python train.py --encoder_arch="vit" --encoder_fused_qkv=false --encoder_parallel_block=false --encoder_patch_size=[8, 8] --latent_channels=32 --decoder_blocks_per_level=2 --decoder_attention=false --shampoo_beta=0.95 --eps=1e-08 --steps=8900 --epochs=27.0 --adamw_weight_decay_other_params=0.05
Rows from block 5 of the encoder of a small image VQ-VAE, named by matrix and row number. Rows with one number belong to one neuron. Each number is 128 + 32 x the weight over its row's rms, rounded and kept within 0 to 255. All counts start at 0. Numbers have three digits each.
After each neuron's rows are labels from the 100 images, of 14976, where the neuron reaches its largest size: "responds to" is what is common among them. Only what is clearly more common there than usual is listed. The data: capsule endoscopy frames (Kvasir-Capsule).
# gate: MLP gate (encoder.blocks.5.mlp.gate.weight, 768x192), inputs 0-191
# fc1: MLP up (encoder.blocks.5.mlp.fc1.weight, 768x192), inputs 0-191
# fc2: MLP down (encoder.blocks.5.mlp.fc2.weight, 192x768, transposed), outputs 0-191

gate.745:122170180099122125108151207127102109140128154113147148151141029092116116147146110140154145168091188145106188122076096134133134141100118108120127114090236160110129160123144135133096098112090159179142110165101148125080145129085143129150151137150158103124128129117149195081097121127104064070135107072119166133157064078090117139150093121130150078091105103077109153121145157041147150139104194113158093137123122062128159103138106196145152176109117106161063117103052148146122101138152120158110160176168125071145164151103159146128110172118123117111087116157114172151151061101151124094
fc1.745:088114147168182057155085103092153123045180124148132045116148112108168115091174096115163068188210130151201122171110112116112120103133147166136165127094090122156099096111062103122085150108123140136109117098155185152176087134071119170160105098106089086138086136081139117123135194154165157160163108147183120095100131169143155118118135095129108124148105142169131096157063129149126143139066116140147134123108096129187128126137142119111065179123156127138138106109194091121121174145089110131147132105102101106113135154134105091169165107142130181138108057153086097129057139162113106172
fc2.745:132074129114120169132139093157138122164099121089181138133098136174081090091073146138078109105089192144125186131157118118147096161122101158149150150141198106148145114158191136084168112190126142115110130122147103117114143162181118126128093115121097138128130071143135104147143117154103115074114141062069157169151177088127162120175093129096084118104089099189121145165231108120118134111164095113089161138100149166051107102171038160152141093130102091103153120155087108097139145093142110107136082107144112152138118107180128141120102088091118070074132178130125134148240123152163131132
responds to: finding: lymphangiectasia

gate.92:138130117102090136124104164134101159142145127100104170123093120158177104164107119146118095159120053157210143174175094098124174168181169136091123181174120053111155126100132150136142146171120181152079145075105150139125129077095095125183117064117121138107103064125108113072134135122146148186127127158126178139105180116165102097151148200156151092104071120123084111162147168181129121153150115176162141142137098145147152174148087117153113170151183169121054063127109098129096079114175117092146122128166143112125106159144161149095080118111095124165152089131099162145091135224110110161
fc1.92:101097070051135120136091129164071106125141134125097159168118146151119129115105112134106097146096134148123160162067184165104110093116087125116126138192095081144104074156104124056099141116158137190070142107154118102173123106135132121116150099120152102131118139116089137077093088143123141115112161125110171151165115175167187068122083154094088128132107102101074123127150186136087143137122172131142128111158156101119158178093158187106113134202180159050142139105107174152094091101102117076145127053150142112121100087060137119130147116127018150093110143135084139159115100178080101161
fc2.92:143085125172118098144138100131172114090126163132101145155143110073132109105188183178123046131140084175152081122204146131064148114099145141112126102113207157091147188150178132132138151094122068140139134175141131127067163120120092115130111189148119127114150115117129136162180198112116131136153132108136129149097165071078062122118185128142090123176135082125183152116116085132127106110140153104114160076173127147139125082155057137172168089138150121131101120109119139108090083164162179073093148180131063128121137148049135183150067113102128112107179122118149103123176090093123107144
responds to: finding: foreign body

gate.150:169128111161132126126087156191135080144118149181101102162148146070133168097157189103105134118092082065137102153186111065100198012049127114166118126031132172164078138120102110151129165118099113122129110104138114095105151134119169112149121184158131095109094148080104157107122146124089133067156139117121117120104063100128109180136123127122157149123124124134158090124128095141193079106133154175113147132169168082135081100056192145123164116078092118142072126131125115097151144140143115099127121137085083103130155099084180163121116146130135164111104116099138123173128099129074082157
fc1.150:112080091150166107174099117158143168106102162181148162210167134133141104075119121158144147089148124165130134125096159140190132165115117139165140145123149165147159129164135118142104094166074160138149121079126028110118130120153134128137086161162135086122146117132137140115175190140107108139098104112133142116097092196162137155142117175167137138160176085108129109085119159141142083153129197108107102148140139124107154163117156170080130095100123091151128212157116108061162096087204143073108086233156082104137101158155172156117065117132166145068094171148108144140104119093119113181
fc2.150:031113132099100166164075087067163136138171121054109071144125126122121193127148125128105183166118131139136101079162136090080085103101127178162116152134126098142103132107136111125148144081208155098077152122093156115147127108161096170147194124118113149179119126121099132071084125160136122095124075092127150183137084156111160073189140139094202160138096167174154153130103071145216123157059088088148134111160083137131097166088138118138135132135165144153156111129096179144110117114109127155166122094152131134151090179104089115149147073137143169156142120189143091159122117120171111116
responds to: finding: ileocecal valve; finding: foreign body

gate.701:130136111115169132149127119161137086130090122074172126143116129088121179135114084100106126131168135154143135167121098162112138196159096126118143134159093086067148122159096116069101065140182198183056151101102092092125112098149150067124133131149197177110091126122172144118136152166171108090148109174118127147129082112103110120106145093098126143111106141102101120112101065097213163132113055055079140127164157121153210132103086123167082120146138145088161109121136107125102150088107131104135121150073114155044159144091140146139091118138184143155076148145141206120129106167124185087
fc1.701:113150117185155139113130081113182127154149140112130085111148097099140114156181161199126148136172108156123134153159150105090110076149167157154128117034173126154080117158110119115157151165118164098107123122166160101126172083089120147107180091165149068187144082154112139153129156117124098054135138125109160137173108158118222204148149131140099113128172148075148167147109097139143084093097119181082159124119145144189098125098154115195154144085095068198152125102068101152111112112105133157134128151134150105168113052115069145088105156117147128188148108125086104109121131131165150177
fc2.701:099085149092153089109086105071142081134114175170124142088128121093132143191066165095153106160107084135132117126113171143155131125096111122156122112124139123112142161172169125096175124110112211132156116119097130088093135185161120155155180084156212136165143115160116115043139086132109096165142139131061149074164049143040119096085172125154206130133114142166097135161138140086100140095080110126119121103134167096109178138127116131083125170139130135127089102132115146137141170173113146130144169149164099164126082110100129102115068206109115084151147159085153093170126104076076116131
responds to: finding: foreign body

gate.727:105125140130147152151138108143130092198131102038164108131141133165126088135164169148114101161159142176164130184089169097173137138135116132125106149142121121120122138155151099112099119123148216145155067118114124107124127139080099156150080049075093094129171137100139130139131128126162170154205140155108143163134185165154062068130127181185061152179115078058105170157120077099123124126184135151148153145096095080105152085155080144143074138102187112105079154116078152132121169134136168141147170108138149186124138110124154134126177100095151168077124170143123144100167108139067165129
fc1.727:119147171149129146104147126118140139142177138189123144143123139149129123146134088130175149076103119153118136116110127142142101089167104135118152112123100167107101119094089139141154132130099092122053162181071180133142170082204155130124097145175164144092156093121129099139141140139135125116106192108120127134154097088097139185212201079142120143136111121161187102136116127147194132158144117136056118104078151182060084167133161106135112115118100122155117115102113095098117092082088120142136066117216174042130178136139135123151161161182065075161077115129117149162098174084190113102
fc2.727:159120124110174126127148154135093085114144124091137155166097121096104143055107153138130137123097159085143126123184137115120155121157130129126104145191176128134115128079156062128101094131129135071156109114131048073142099120076119086108091127088153099110128127156082143119089148052185154112168115172131107109132139171171154114090170104153179119146115120120032134169176125169055146086123110155185077131115144115164166052117108132113109138104154122107110162137162137160082146086154077164156153104080086158094126105179172162132112114118199129100193211117142144106165133146075139098
responds to: finding: foreign body

gate.147:161181154099124156144111147084112161097101134168119097121150156145136055151150155136117141144108128066137119137119153105111141191095106207182119132119108086159112169082109090189100086161150103111073105158156128115093120092108097124140129076093160141070103123115109104096144116129090157111112123187127121144074079155070066179115183144129137076116182131085071154160152194130077128142109073144151110088155126098157090134160133095105143110154149142057123135149088115115151134087150164141116136140154135111113089080194105215154149202089145134141129094135116095159174106156206121110
fc1.147:126170154099114173165054141116111110125126112138154077122156162127142095138167181122147144148111118059142107091118102130155139145149137160172156131112114085131108153123188093125123108130133147127080070140182115107118158093120145136129157118135137168071111132139135102124110098088131205132151100137130122152053158148093115095164176167162167061120168127104090157075091104147107122132097142102122129109177128079149135122162108090159076078130061114077074126127086120079111128057142163108100119171135139137161099070190097209156160159078078168087131122155070096165183099161184157084
fc2.147:132108060135108104168135143170132107208160127115138103123120152116094172148120100096162116145143127146109099146202119115060139145140119079100111117111136086101146136156150121136194105128086178131139119118089052107155158137193167173081120092118101113096160135165146124130137122152071063082108186093124167169116114144110110118147106156175161188088185116103181157102123106058103059106132125106112120176051150084119166109110116137091119122105144106139120151147103113149110143139099137083112099146126189085145131089067104132155123163132216182117142107119118193193090103139144102187
responds to: finding: pylorus

gate.200:076154181156129141077187101098138140145104137122093160119088097131129144078104104105091080192149144153130112123175192140084092144124086140159120139162143138126073108161147117115116097145139122096082146135169146102142128128197109142109118122142148099166140159138076146142153134161229162096148122094155050118136186093176191194119117127086132134125092161115138115117067089114152126112197105100063169186122149141127118117037114135082134100119179163219129145116086092158115114099116149136101146131153149126142111107156136093102158139180152140123046117107130143133191111153095168111
fc1.200:160101129133082160177090159138138121119130109106130151158102102110161080162146118148073127135101159113150087177044065188140120109160107203098140197059121134048131132117105146169186157098105188162145115131107148110145106110135087104160108127174116177082121182163126096135134142132125142141139175134100098158074140086102138081136176175090126066107170088086090119137060118162149102179077164135157158097110146179092142161136106132111122109123135116139121126113186128139139163113119126113123091131085147073104112139090188165141165171091135129123170124156165090051089185152159125145
fc2.200:118105127115134101089152073177112114110144148176094096118126102146109206103136137126141109151139141142121107091180151073110106120092118114168095155160126150197133107089085129148081068142139073104130190079133085142123147169094137130092130111107198138135118108091092102130138083081130126166165099123131128119157098152126112147104108074153156130180088127115145097146131146187104143075215130132121127160089091136181106096136158171154129175118090132111170125121099134174046165152209102109128068106121076190137128089186143105134106156164109192132141115063159174175170112059128124108
responds to: finding: foreign body

gate.602:137113128150149155174073132121167081124143119116126074133107161074106112184116223170160149104080160174150134186164121184134131163111095081131061169111188194155091137172176106121132106112139161166097163100093132157144176125124122046121126049140082164150086157157121182163150088093076113107171134164132139103166161165097189142106068169138135098168145123089154165171197115143102116061126083146159092135104166142139119163114121156104108124132132123125158197086121148118119156108139136159134105124136155148121075098089153128095114099143105095107129139114110131112173144145182124085
fc1.602:113095125121102139161109147148197111121138118088123103127113191090073100113131197118163102099132160115159109201160108173132137155099102154110070137140194236136069131164195075129166104095079170171104155146080126110116171144115143058095114075130124163131115148166141173165166126120100131122185134140080154091128152169097145141121081132159094085160115130066149115157179117154137119070135124121171109139144145201111153142121123169121091161131128130140186169088110163146121157096124147180126058114156133123120091082099145145134124110137089119083162096118106138123143165093207167137
fc2.602:125110086115164155118112123188119161129115187195089183124139153153096181109164102078173145114147141090113116166149164063215139140119125160122128092086101112117145161140136140081158077100140146110087117139106049120133176168086187116101129138119124117132152162087089151065121192157187155101113127106159087141133137092138148152156136074108175127148121144101150134108112092052121147101094132113062163169137157141141155146095143163114120197114089098060078150108087118149159079151122105159127158115150103148113128049165100135158095126194181114100150154147153092133069162092152140130
responds to: finding: ileocecal valve

gate.265:127121112074142091153158179074129090137195191111102139161185163159161165167147145104127196107166151118176143096111088140083138087134134185110140113120104125109119146081131115101140127147142103073156083188118128149147141139143111142180099111085079169120133151113136097141137110128092050132164196114166145110133158100169147087087157133114167117178114155105131112038099168104122097171139117132097150118132147154158079118107140125128101164110148165118102136106147137129100085108088181190143143020115126163073129075118166158113073118140094183094111172057105138102129103120189145149
fc1.265:116135211168075144101063086149125128111103035111140157094104121106101090117100112186146054094116072111095086165147169104181114160130153107154149164131148119144105106127134160110132128136129139189108151105148145141076148143111148089070173145172144111145174090121099167086098170120146164122108075125086129105105098150078141123139081129139096125095132100146121140206134122172139125089127118146117107115134104125126164139166157141117144088108141109148168128161097082132118174131155078066110118235115133093194110171158084091155205098128154098129148105203116103113150140131060117088
fc2.265:124077077150146077175147203104077123118154187142131113155105161149154139136118120131128153131152160123155169104124068151056141093110149186108136097137146124107110146094140090117114123151137144055169134155191182073114126099164071142162116172097095138097131192128174144174154070125144078102100143138165159122131136087148111106101130157108167120121114147168146125023158126124084161106097129112063162139153133137108090132168125107127079144100151138148134122084182157134106084156113112154130125083079138157062125096158141143078080112076102182116159124087146154042158160134187146149
responds to: finding: ileocecal valve

gate.508:135155138102105134127145194130100109062185099157150161097102126097151080106109166152110067111128114075200135079176187087069120151104160147151107135113198208111130074146128186184155110199179168161132150092147082152139125102129122071129156126124107133153101099179156086089121122135122189148143064170124121133174126151137097154081129175096110117100165158133159136138138177173125101130136132131099136100121101109172164104146141168108146161161075150129110141135084140151081114056130170127126101141132168140149128115111157139168104156176105109054149139080120112120069127121208104132
fc1.508:103124155173087138132144140138086139102134151120150158090109152102129132202138078172098142169073110135152174177065131149154140120090125166095086137098108066144084111129129141139103142140166169170164123135079116104115111098123089094117128128084088112112068193116126115100112121144078119118115079123088157087085111123101153131175152105198153123065098181142139134118059121110131080117086139138092184096132087134032144116080155139139053161119134177099128184113069135014146136126165084139130155112172137082138133099101132176072114090125112179140127108105124088139084129130127138128
fc2.508:147075124086157115071032105122162107085117097115142142150183193110080129059087143076155124105143170113130076084142170096142130072116096080150160101138172136114185145108137116079154115090160152108124092122160068102168172126104146119127172145125112112100151090155088170140165111116121150139122173101169110108146142137135122102102130134132128180221136102067170162146207101175128126087101111099117159145096141051161104142084103090152140104072130097147116116093111142202098092125110123133108108091120118121122118184118165118145109150063095191116128116154130174138162133174113178137
responds to: finding: blood fresh

gate.576:118183141137146101127114080148121119165082124110120135103145120125105145165141104066111108169186192163130094075166173120096161142089099154146128154123098239121105109149139154086133130116130127113125088073150112122104160158158151190042077091111122165156124179137069155089103117108108116120170128094120132076133108144108183150119090143145173138143123177064136144157110108108163145132102211171080135125173190119099174121129105124190141096106050181148072151146133160115137175152153117121091132100084075152174106113077120097121093157113151197122096123134154126105114118116109075143
fc1.576:107113112179141156145143167185104131056118147169141110173144128141113116097106149233097154106144086110092175148100134132150102122110083051116137081172172059103173132084123120125148083122119131134138193180133181163167080130095114058185201147155090094114134149137132120140179163099123140106103129144099107138109144077173121136135154113084083137117069080138105122159118104149112145174116077126196133155103089119155077137126145144128138126129147085095169123168114140117100116112103161079204104133138127093110153149195143126103168076161149087116152184150146185143116169121176120096
fc2.576:130197123111125102087107098134107103169115099097153138108040139146088132148164154121122097118163170126131144137209139123144173183087137128108108169098117175152088173192102121170126115111157156103152168139083159150135130121120133160125077089137122120126055100151123129162067093164114148118126121141132185081088199101141172113074166236120154154137118105082135103098079135099147132104131155109086115109130144122144062112085127111172108135142101146132074163123132074131159120096149151103169060079108197129139176078092081098152133165105183158083113122095165091119171163107142114133
responds to: finding: reduced mucosal view

gate.54:122166142146091152139131067160096144117090070090122082134123098169084092102149061137104200201150156144143150135113099102068149134076161124149096077169165108129121205119131127112129128134075202167087136147151115137122127124160121174156077102101119092127141147166149080127099137127170099112067195126135127116117179122116103058089112133141150144145121114120108137149175215142145127169161158159144205111164169115138108186131162074158152101091176141106122157131153067116152127096145107078083135072088149163081117127065151083157074149127150089108141089155136143124129145121147126167
fc1.54:081137143138068120126171123204092146137138111063130159165084116117149187083152144133092145197136176110190131159125121113090143133108126114148086154149161161147154167136158152108092109169096146117086138138113124143117107137150132142090129128126114091084111120167139142127069115146148110193096122099128136123146160159110119107146135074161116128136132096098155155101168202117181093160220135017142097101137200170112101143117124161143137109100075159130153141114148089113187112142133090120061155103080178127075097171091043164182122100137153072153149153119122140117139118148176091086
fc2.54:101093103114122155093145098154119059129091102168089148140121145138172121208083057151175152098132086158141103097148137141160098090085093176121123114096144125101127126118125141204097183128165142145108147154164149141147191027075148140129077187107115084207114069102135196101131194125140124109070116159178108165102106141135128172143147151133127125129087150089156077097072092086163097139116146123111095083137136192139169146077089142121154181093088094122134122168134127154139118127146088126142146088199161161139102085130142110161091197126159153119145134127138126109121127153144096118
responds to: finding: foreign body

gate.606:173125140121102162134068178168107160127128111187120142154143115115167113150181163142101154149166166174152086117115151109166181129169074194159166125114063137160149154113083107114111101093181148130188123091104145127130169161162151137133144138077143144117120146109086081144192120124112139131125118118077097113121078138101185161168164086110159130192144141097156115089058176150105161101126091073136137108066134103133112094103136054134156163089127123115132160153144152147113173116156166077147120106108202061116118173163167162117200119094152125154117147224121121094103140113107072129
fc1.606:069147159129149042114150126104131148084162159103184146142180149114128086101144088105137133077137135119073190095098101132103099162046120106117139125168149121113134091118154162129130081197105079097147130142109071120117149099111078125108114116132072123146145124107187136121090155100125128091169073117140143129113111209141105115104098128145136163083100144109112146184158118100147197175095145115112147138136171140125110145152129191062132070160149064138096131096114110106124101153094109128104103152142121142135179110119066144155086165126086157128120108016135111216138118131145200156
fc2.606:152130100161146154053064175106105089138164178147116118112082139120113070146135128128119111138158131110104080141089144163149104141150067158120137088115184067121091184155169102111103138174114135128088117109152149116128131160113144123135164136167063207131108140144100061125194158148138138144095170166105159151120162116145167083078068123129159172051097141128157142179131175118122106075096117098174151059143126151178053041141155181100161106148149089137186055176104115112160168064122177134134134099132109110128095102161121151148154133134147152119136142125130105169112125126161144139
responds to: finding: ileocecal valve; finding: blood fresh

gate.368:153138100157133116157172163138147101131154119101154217113133167157144130115109120149142155139108137157096113138089189100107150137147147091093106154092166155156114138090071100118086068153141178112149063134145097158147112144128126101104157182103149079074136138145138166177174108119117178078202115117136151139139110107060130133125093146153148088087114140110115171141164105143120127105084098060161119160103152065148094083128140135133122126098104126114120098132137080177070092117124114129193069192153166135184145170120208089091122107182106185092110129167141141135190061162105057159
fc1.368:144132161177105154126196103120138089082161091170087171120173162157129128103127120159160175133089175108128093123120118112126120091090129101152133146092123145130104119136111066092109071139115097059137130126054112150186187175090172016083139154105165038091083135119146146145111145102153102194140125140122115117097110084056160164148144180137110164148128079088160160109118091164110122132150150097115075126137174106162131152117175158130127140091076085172120146120157072138161113184070155189156141134185154087174113166132171114145100108120126104168112124108130144114124156147142118112
fc2.368:111117094123173126137133168112116127172097104139175075189098058119130163062131171145131132127147135121094133090095173099139117105091103129094125100092163163102102095148138121207097169141106100147159117127120115115119090129202140160111117162162121152155157167093094151050167107120078104105119101166165118172149144172159128145140157118205158137109201167173078082113101188080130176138099129076166150114156135150118128035111128113180174146141085094095153131124163146106066134044151124121170130114118127116101072065150092153148177181115114110111143140126135095116132092089155128120
responds to: finding: lymphangiectasia; finding: foreign body

gate.497:096147081192202125150155096151105109103155103147145136105098106110152169149172103165084169100150111113084100139126162121101058141165103105104170116084100062075112105128090127141132053094094122120132148134070113110140195159153150043120128166105122143159077067102143106116175104082120161146156180156148065096120145109133160127195153143141156146151135107151075119149064116111156117109139173111090158146074124170135146146139182145130107132108104025149174087124072088096144109108126133076190134124058107121102140124140125095117108084142124107061130108121138126121103127171107160116
fc1.497:118136215110063147135099113117156126133146190083125076131167163151136091139135129111157146131109159124111152124156121184149172084133144201111117126097086180172136118130155147155105167191105149111161112115173119126138102098148107160132088126120086119155161181138138123170132114177137093155131049139097102114113156160157217129078150127103142145080099087121149166100149172141079118142128082161157117125139113095123124164118071116178127095099184157147097213094158130096091132127135160225074146107160120118119145154034118118153098217168154132156113110142117089117128094136154164119
fc2.497:135132137141115132137104060206120125110104145202099090129142113151099171131145133125112114154144132089151088164116109112140168156141108146162093147165106161180120138133165129134108093093103117110120135082160110178079165180179197154113070086126131120075121173074145093138070132150104127136170185178093126056097104131149176064142114139158157106158085130134165111068174129139099165162126165180123144173092075125167144179128121193141119142114156052088172147107160117140205143103102125123096226124135171126126112095167136135091079119093139107118159111136108120116089180110098108129
responds to: finding: ileocecal valve

gate.69:093151157144133199137142167092115204105104116139121090134160145172160138181142149144145107136153110121121145136126152142055208133095123062121123137118108098093097142140058178183110164140119153081079083129108166146172112117139117156138075156124132139157087169158128157169168140163139106105172176139106143082167117159208165120132092111179162112113117192119089115203120094127075106089111073111144133128135117100109164130124116096137175082114139165153160166133079175120071130135155031093150106154099152207132088149123160149120132096122106161121115109084089144167181101111121132166
fc1.69:090121133152142185108110113164131156143069081101134060148127148154116126128120155101087185123171106121088118161085096127152154120100073155108158125118155124119148098151146088121105136206108123113173132128122097151111163138106153094141125154103183185168143136168191138197113144068160102157201171191095128177145167117121136166129074137132149206148125133098144098079119145154136141133176134161079126096123166128155121167097187183142087141105032124109142093151100158112124074057141075206105097145119139118162133150141100104157088182089122119148161148124142136116132198106133175144
fc2.69:114189133149120137091203125114115097159102112155197090137111021107151197053096159127126133079131145108155113096094156169152113118113144178101137114091095144159056127149130142186107040154140130144162115122131121119121110176132139101126075151135089144107155100109120141122091160186168137100097117138198113080144137107163172147161164135176043152181127137068167094119178162098122132112110125130135144134116101135110096136084090158140171114093097049094139119090144098154124098078112143143171125116130124107090129090115156167100099128169160130130162152188140120099092123129091090063
responds to: finding: lymphangiectasia; finding: blood fresh

gate.84:110136172125151148159095119208152145180106117107164123167084146112094080102134133123141074174135082161090182155115137094072070121167128124137126165143179086061139136113106170146173065149141189106160120166130150086121119077151132134120090204132097120135133121119157210108133107119174144148131147128077128140114123062126141145133139154110123094126161148091074134086136112129082099156084058132068118147084163169094138128123096141169146084113076129193200118143121109095133126176102066092183132145135169139137124189118128107133129120159108177075154114129065170111155131176078116119
fc1.84:136155079083097136110141159113108114143158199136118121115134127120125212124137130145147143119160184120117076118131144159157135078104171088119081161130077159168080073138111113144153148120169114139084056075119116174095124157109120101188180133126132153142123041143106060109164145109099074096135113147207106145169103149101158200114199163089084110184119190153184138159156119126149150097123138174133143073173139119122105104101131163116136109142148164030108076097141142155082132141135130127127118124102113176130136075123121131123098113104150087162116128136091069149092092078169097112
fc2.84:127118136105187113156120108118107194100085140138177162141129129186169100158114141062161133140127132139141169120140136161106127177174112183162193093122142112127080087165169146129132126082144131103098101133128117080119121131156122076146128078153125154163158164140155140159158096102148171122134144110053123128081082102111125096134120142164121155057148091160162168129180087142135143140083110150097105107084165105165062069118117074138139135133094177196135163151067208120172109100082069126102116082092114134137156155089116089119136179040173156082088093119111151111139104162128172173
responds to: finding: lymphangiectasia

gate.533:097073113160162082102073135123069149055126145115137153135137126088113171111155169129070106111168114197113157084114147107099160207088109085127117093093127145209114105153083165120134105113142171065109140123130163068130081127069092147132113064182114138159081146123119152148084110168104108117103124124126127112112088144140154157085101160072136109116051128100128101111117144155144101173100090113150090099133148129113180131115134166102132098154147144134081124170110084103114090201153107097172123157146149088099179114134140158132084125166122068150108152106134066150095141151218160074
fc1.533:144075104129083115169069130081136120187168133158126115112161161145176084063141175114150126111126145077097087108125129117161156101135106107133113163142158184179112113128083124090165161072097166099152108186162186135183126147117112129139135101155114183156075068146135157172094123137144134143129167120120128140138128099161182116156078127102078104146085209137099161113148133123126094146064104143171060152100137157170164102116122108102071094122123166158123041130111164167117121145070129083173136154133123087083129120163140113192154098064141131158161162165147175100172152083147146172
fc2.533:129171175136066100159115145119134134130146152076153165188154093103131101150105125159125060115110153096156186115123112190102079198116192195110192107212135161094127134111148172122111155175077097143124186112127166188105122131097101134121103111110100105116113111104102109144135083083155074170147116103079128159133169137181151125085165138150146094123142055159094168140108193078142147113093112090125078085145117139145100105147091150115137155128193129127109113095113144124104200150153093121136109141139113159132120045093167102108102125110140168097122161086060126157181123149110179118
responds to: finding: lymphangiectasia

gate.420:120082139128104165101123063130168137097076129125122071151174179149124087139087133193143164153089074131115167151159083132179116170087164126127094140116133084066136108123165113142132113100087105130124138113171196127141122135108021063151123067118129140106148175122165153140088106171148111141109137068169112129077125174102109179155146129147126130144072126135095134133147088192081144102114108125115073093135150145093088179126112087110099136127191171099161201145070133119153086142135102156148143125150112115201079114097132050128105124185141126137168072148151112121078158148143135119
fc1.420:084124164081161105132137154137066165170162167174097166084129115037085239136072146083110072119167101095105097152109132065074130094162151167112197097170125134178053137125149143082124109099106125063137092109133093136127127124147153142136136127161179144132059121141154113113134172098120102190105135102089160131147130103101150089099112108096191117140144157138161127141118183152162084135138143119135099120158100128121165106110152162106136119174089114098126157113160093110134130168113088110086124157136160130108113187103128210085135123168153082129141119160117136121158070121194123084
fc2.420:123109136208125150111096114124175081124127091128142099158064115186128089167145139154121167217119141136172110119155095159181124197100089151116063148070100119108126151145119142156105136107118120117085152095191129123168178119123042096139127143144101117158172118066130134109102141201124177136144115126188104110125132115138097134180149137094090151109133085146119112189105091138126171104081157185188151079102135174133113150161114137120066140118153143166140137090099189152098145085154085066134106037120089129076097109131111120086125098134103142102135088154153085109137176138127151085
responds to: finding: blood fresh

gate.489:106178084135136177108133176132158095160155149110131155082151088171130068076122108089165076161128097194128125067177113124095099196185130108171105104114168148093104159096104144170132133067104140154033080174151124121130069102171135137147196071119139092105156108085096169135150189128115171119119111146177129151196138111203105103098089137162107157181115124143163106129120134160111086131119118140142093110139123109125136151129131158130086160171178149120093132101061146155120114137135112120122146169128154172132079131087170091116156136124082106131158114178149204180164150108139101155
fc1.489:136116080190161090108104123088141082110111113117195131209089068143131170160128073108109165187130133146111114072138135142146154104135157206116137146146142122135132095135063147162099081114088120138123119139136179194133070101171104110143143129119128159118162135139092160128132099136197199182135121119083081109078140144101162096096119145139162102090086102093117124155175101136154074163114190168175152096139133146120179066144145157117084133175179141143125055106061102128153120135102128138122118137094095139188092110144101138114093132097122163156076089099078109180178089136084129130
fc2.489:137136138117111155120155084194183114170076136119119107196138129076093175136143145128112166129102097108158114131053117089138119161088126154103123116131129110102144128177141131143162163217159082148174162135141122097170114129089153119120143162162124098130124156084130145128059094121099126105118107119182170135057144098096092159202248136124094130157111095171093196099108185177103159117170103151107105146111054108095098181142120130109113146085144063141128163091114115128090093130129140128101086190172185089129185116148130122089181165128117122123141144149146151148118168122129104159
responds to: finding: foreign body

gate.187:104153124129124117132134151138167138149203095156168112093043129157138102124189040134106159178149115069143154176092123117108109144097142203200132129134147143081128073142166136126149078118100161125086156155136098142112162124163084139110106046138128166176099155145110090089095106121142084168091194104109121186119123068175129111130093063110144114139164092176142095131147155117133147074151139109192127124094191141131134155113148143154127078171166176121140145198123107093142161112120109117112197138081088137108108114135068117107118164126122158117156147158191124139171150112183143116
fc1.187:124145167143141144110128165105121152119139148137205150067083115140105096102122032153070139171105095129106129184069107130115110169065135137084197109086105129080105092119105201103194038137147129100094128108175055166112142157106126141181104126095131153123135089123122110068113133118175169179125169087114125138089133107136117144129164132108097171117181112163122145123121193115172127093183129130157093088081100146098135193126138112161149112158157175125104147159085050122149131124106167101114133132074103132110098109129070143127094152112169126137129127156148125130145159094151208156
fc2.187:072105136167118201187175186139161127131125091120132138189114147115140136154062122165137156058131135122182109117182143159124096102135076042123126129149141073148156101126117161191120121106108161093112080074153139106117080112078114122094146102158118133110125153070142094150129118119076127164117095148133158080144152184147166128105116139137138090125068172131084120125143075116090080121135126096159099102117040150161165094167098134088147179189063099062188114122144104107178115160088139121113140125143117131117159107150198137154190143145105142125095147130133140097053128168141148112
responds to: finding: pylorus

gate.401:141155147131107133116109179133121150118097142150085145133120098070118146105137136137109121107080126160136120163064153138114059175183104102141131130076173158108139100157145133152156101089127093177141122151154128092095129126103080167112096075119158139156090096195140063149206123106140182079126056080098104198109129158135118107188172053113102128107100121063108100110136075170126138166117124084151118145128093134147133175145127148135131122196167111130096139143115067109205102131147190088108098098130054057107147158132191089095138115156139151178107148112116101084146094129127134077
fc1.401:141145176122115172139179188171070181108107126134077158160136089116125115095198134099127135081079163170117118136093153158099149152141110090153103099109156132176139094122113126117128099078108114129114181112168106158102081149133061098097113113104164147141092140159147075134146144092138168128151108060114182172106136147132111107177195077082102166142089095151126056106139147131129136149115076117160112134136154151211156128119136169169104109139115124133124108136180093078194075147143230086060118120137126113090116132145151096131099110131138141193177184159092116079099140150125165095
fc2.401:115106101167089088171066101109207079080132135086109115127136165150087133035162137130157181117107123185135118142118093131121102127119099184073118151151118133100139133149150167109100194210158130154166098092116095125123118138121149162122163154097139084114161115122127204192108118119158105162133138114125204109131142061118143122099064182208150054120142141140080151116145153126192130124158096121095098149159093080095140036132104099145121134088111110196111156110149183151094092109130080133145101120097144169144116161172143139123129178164117139132114087090115127129087121137133127143
responds to: finding: foreign body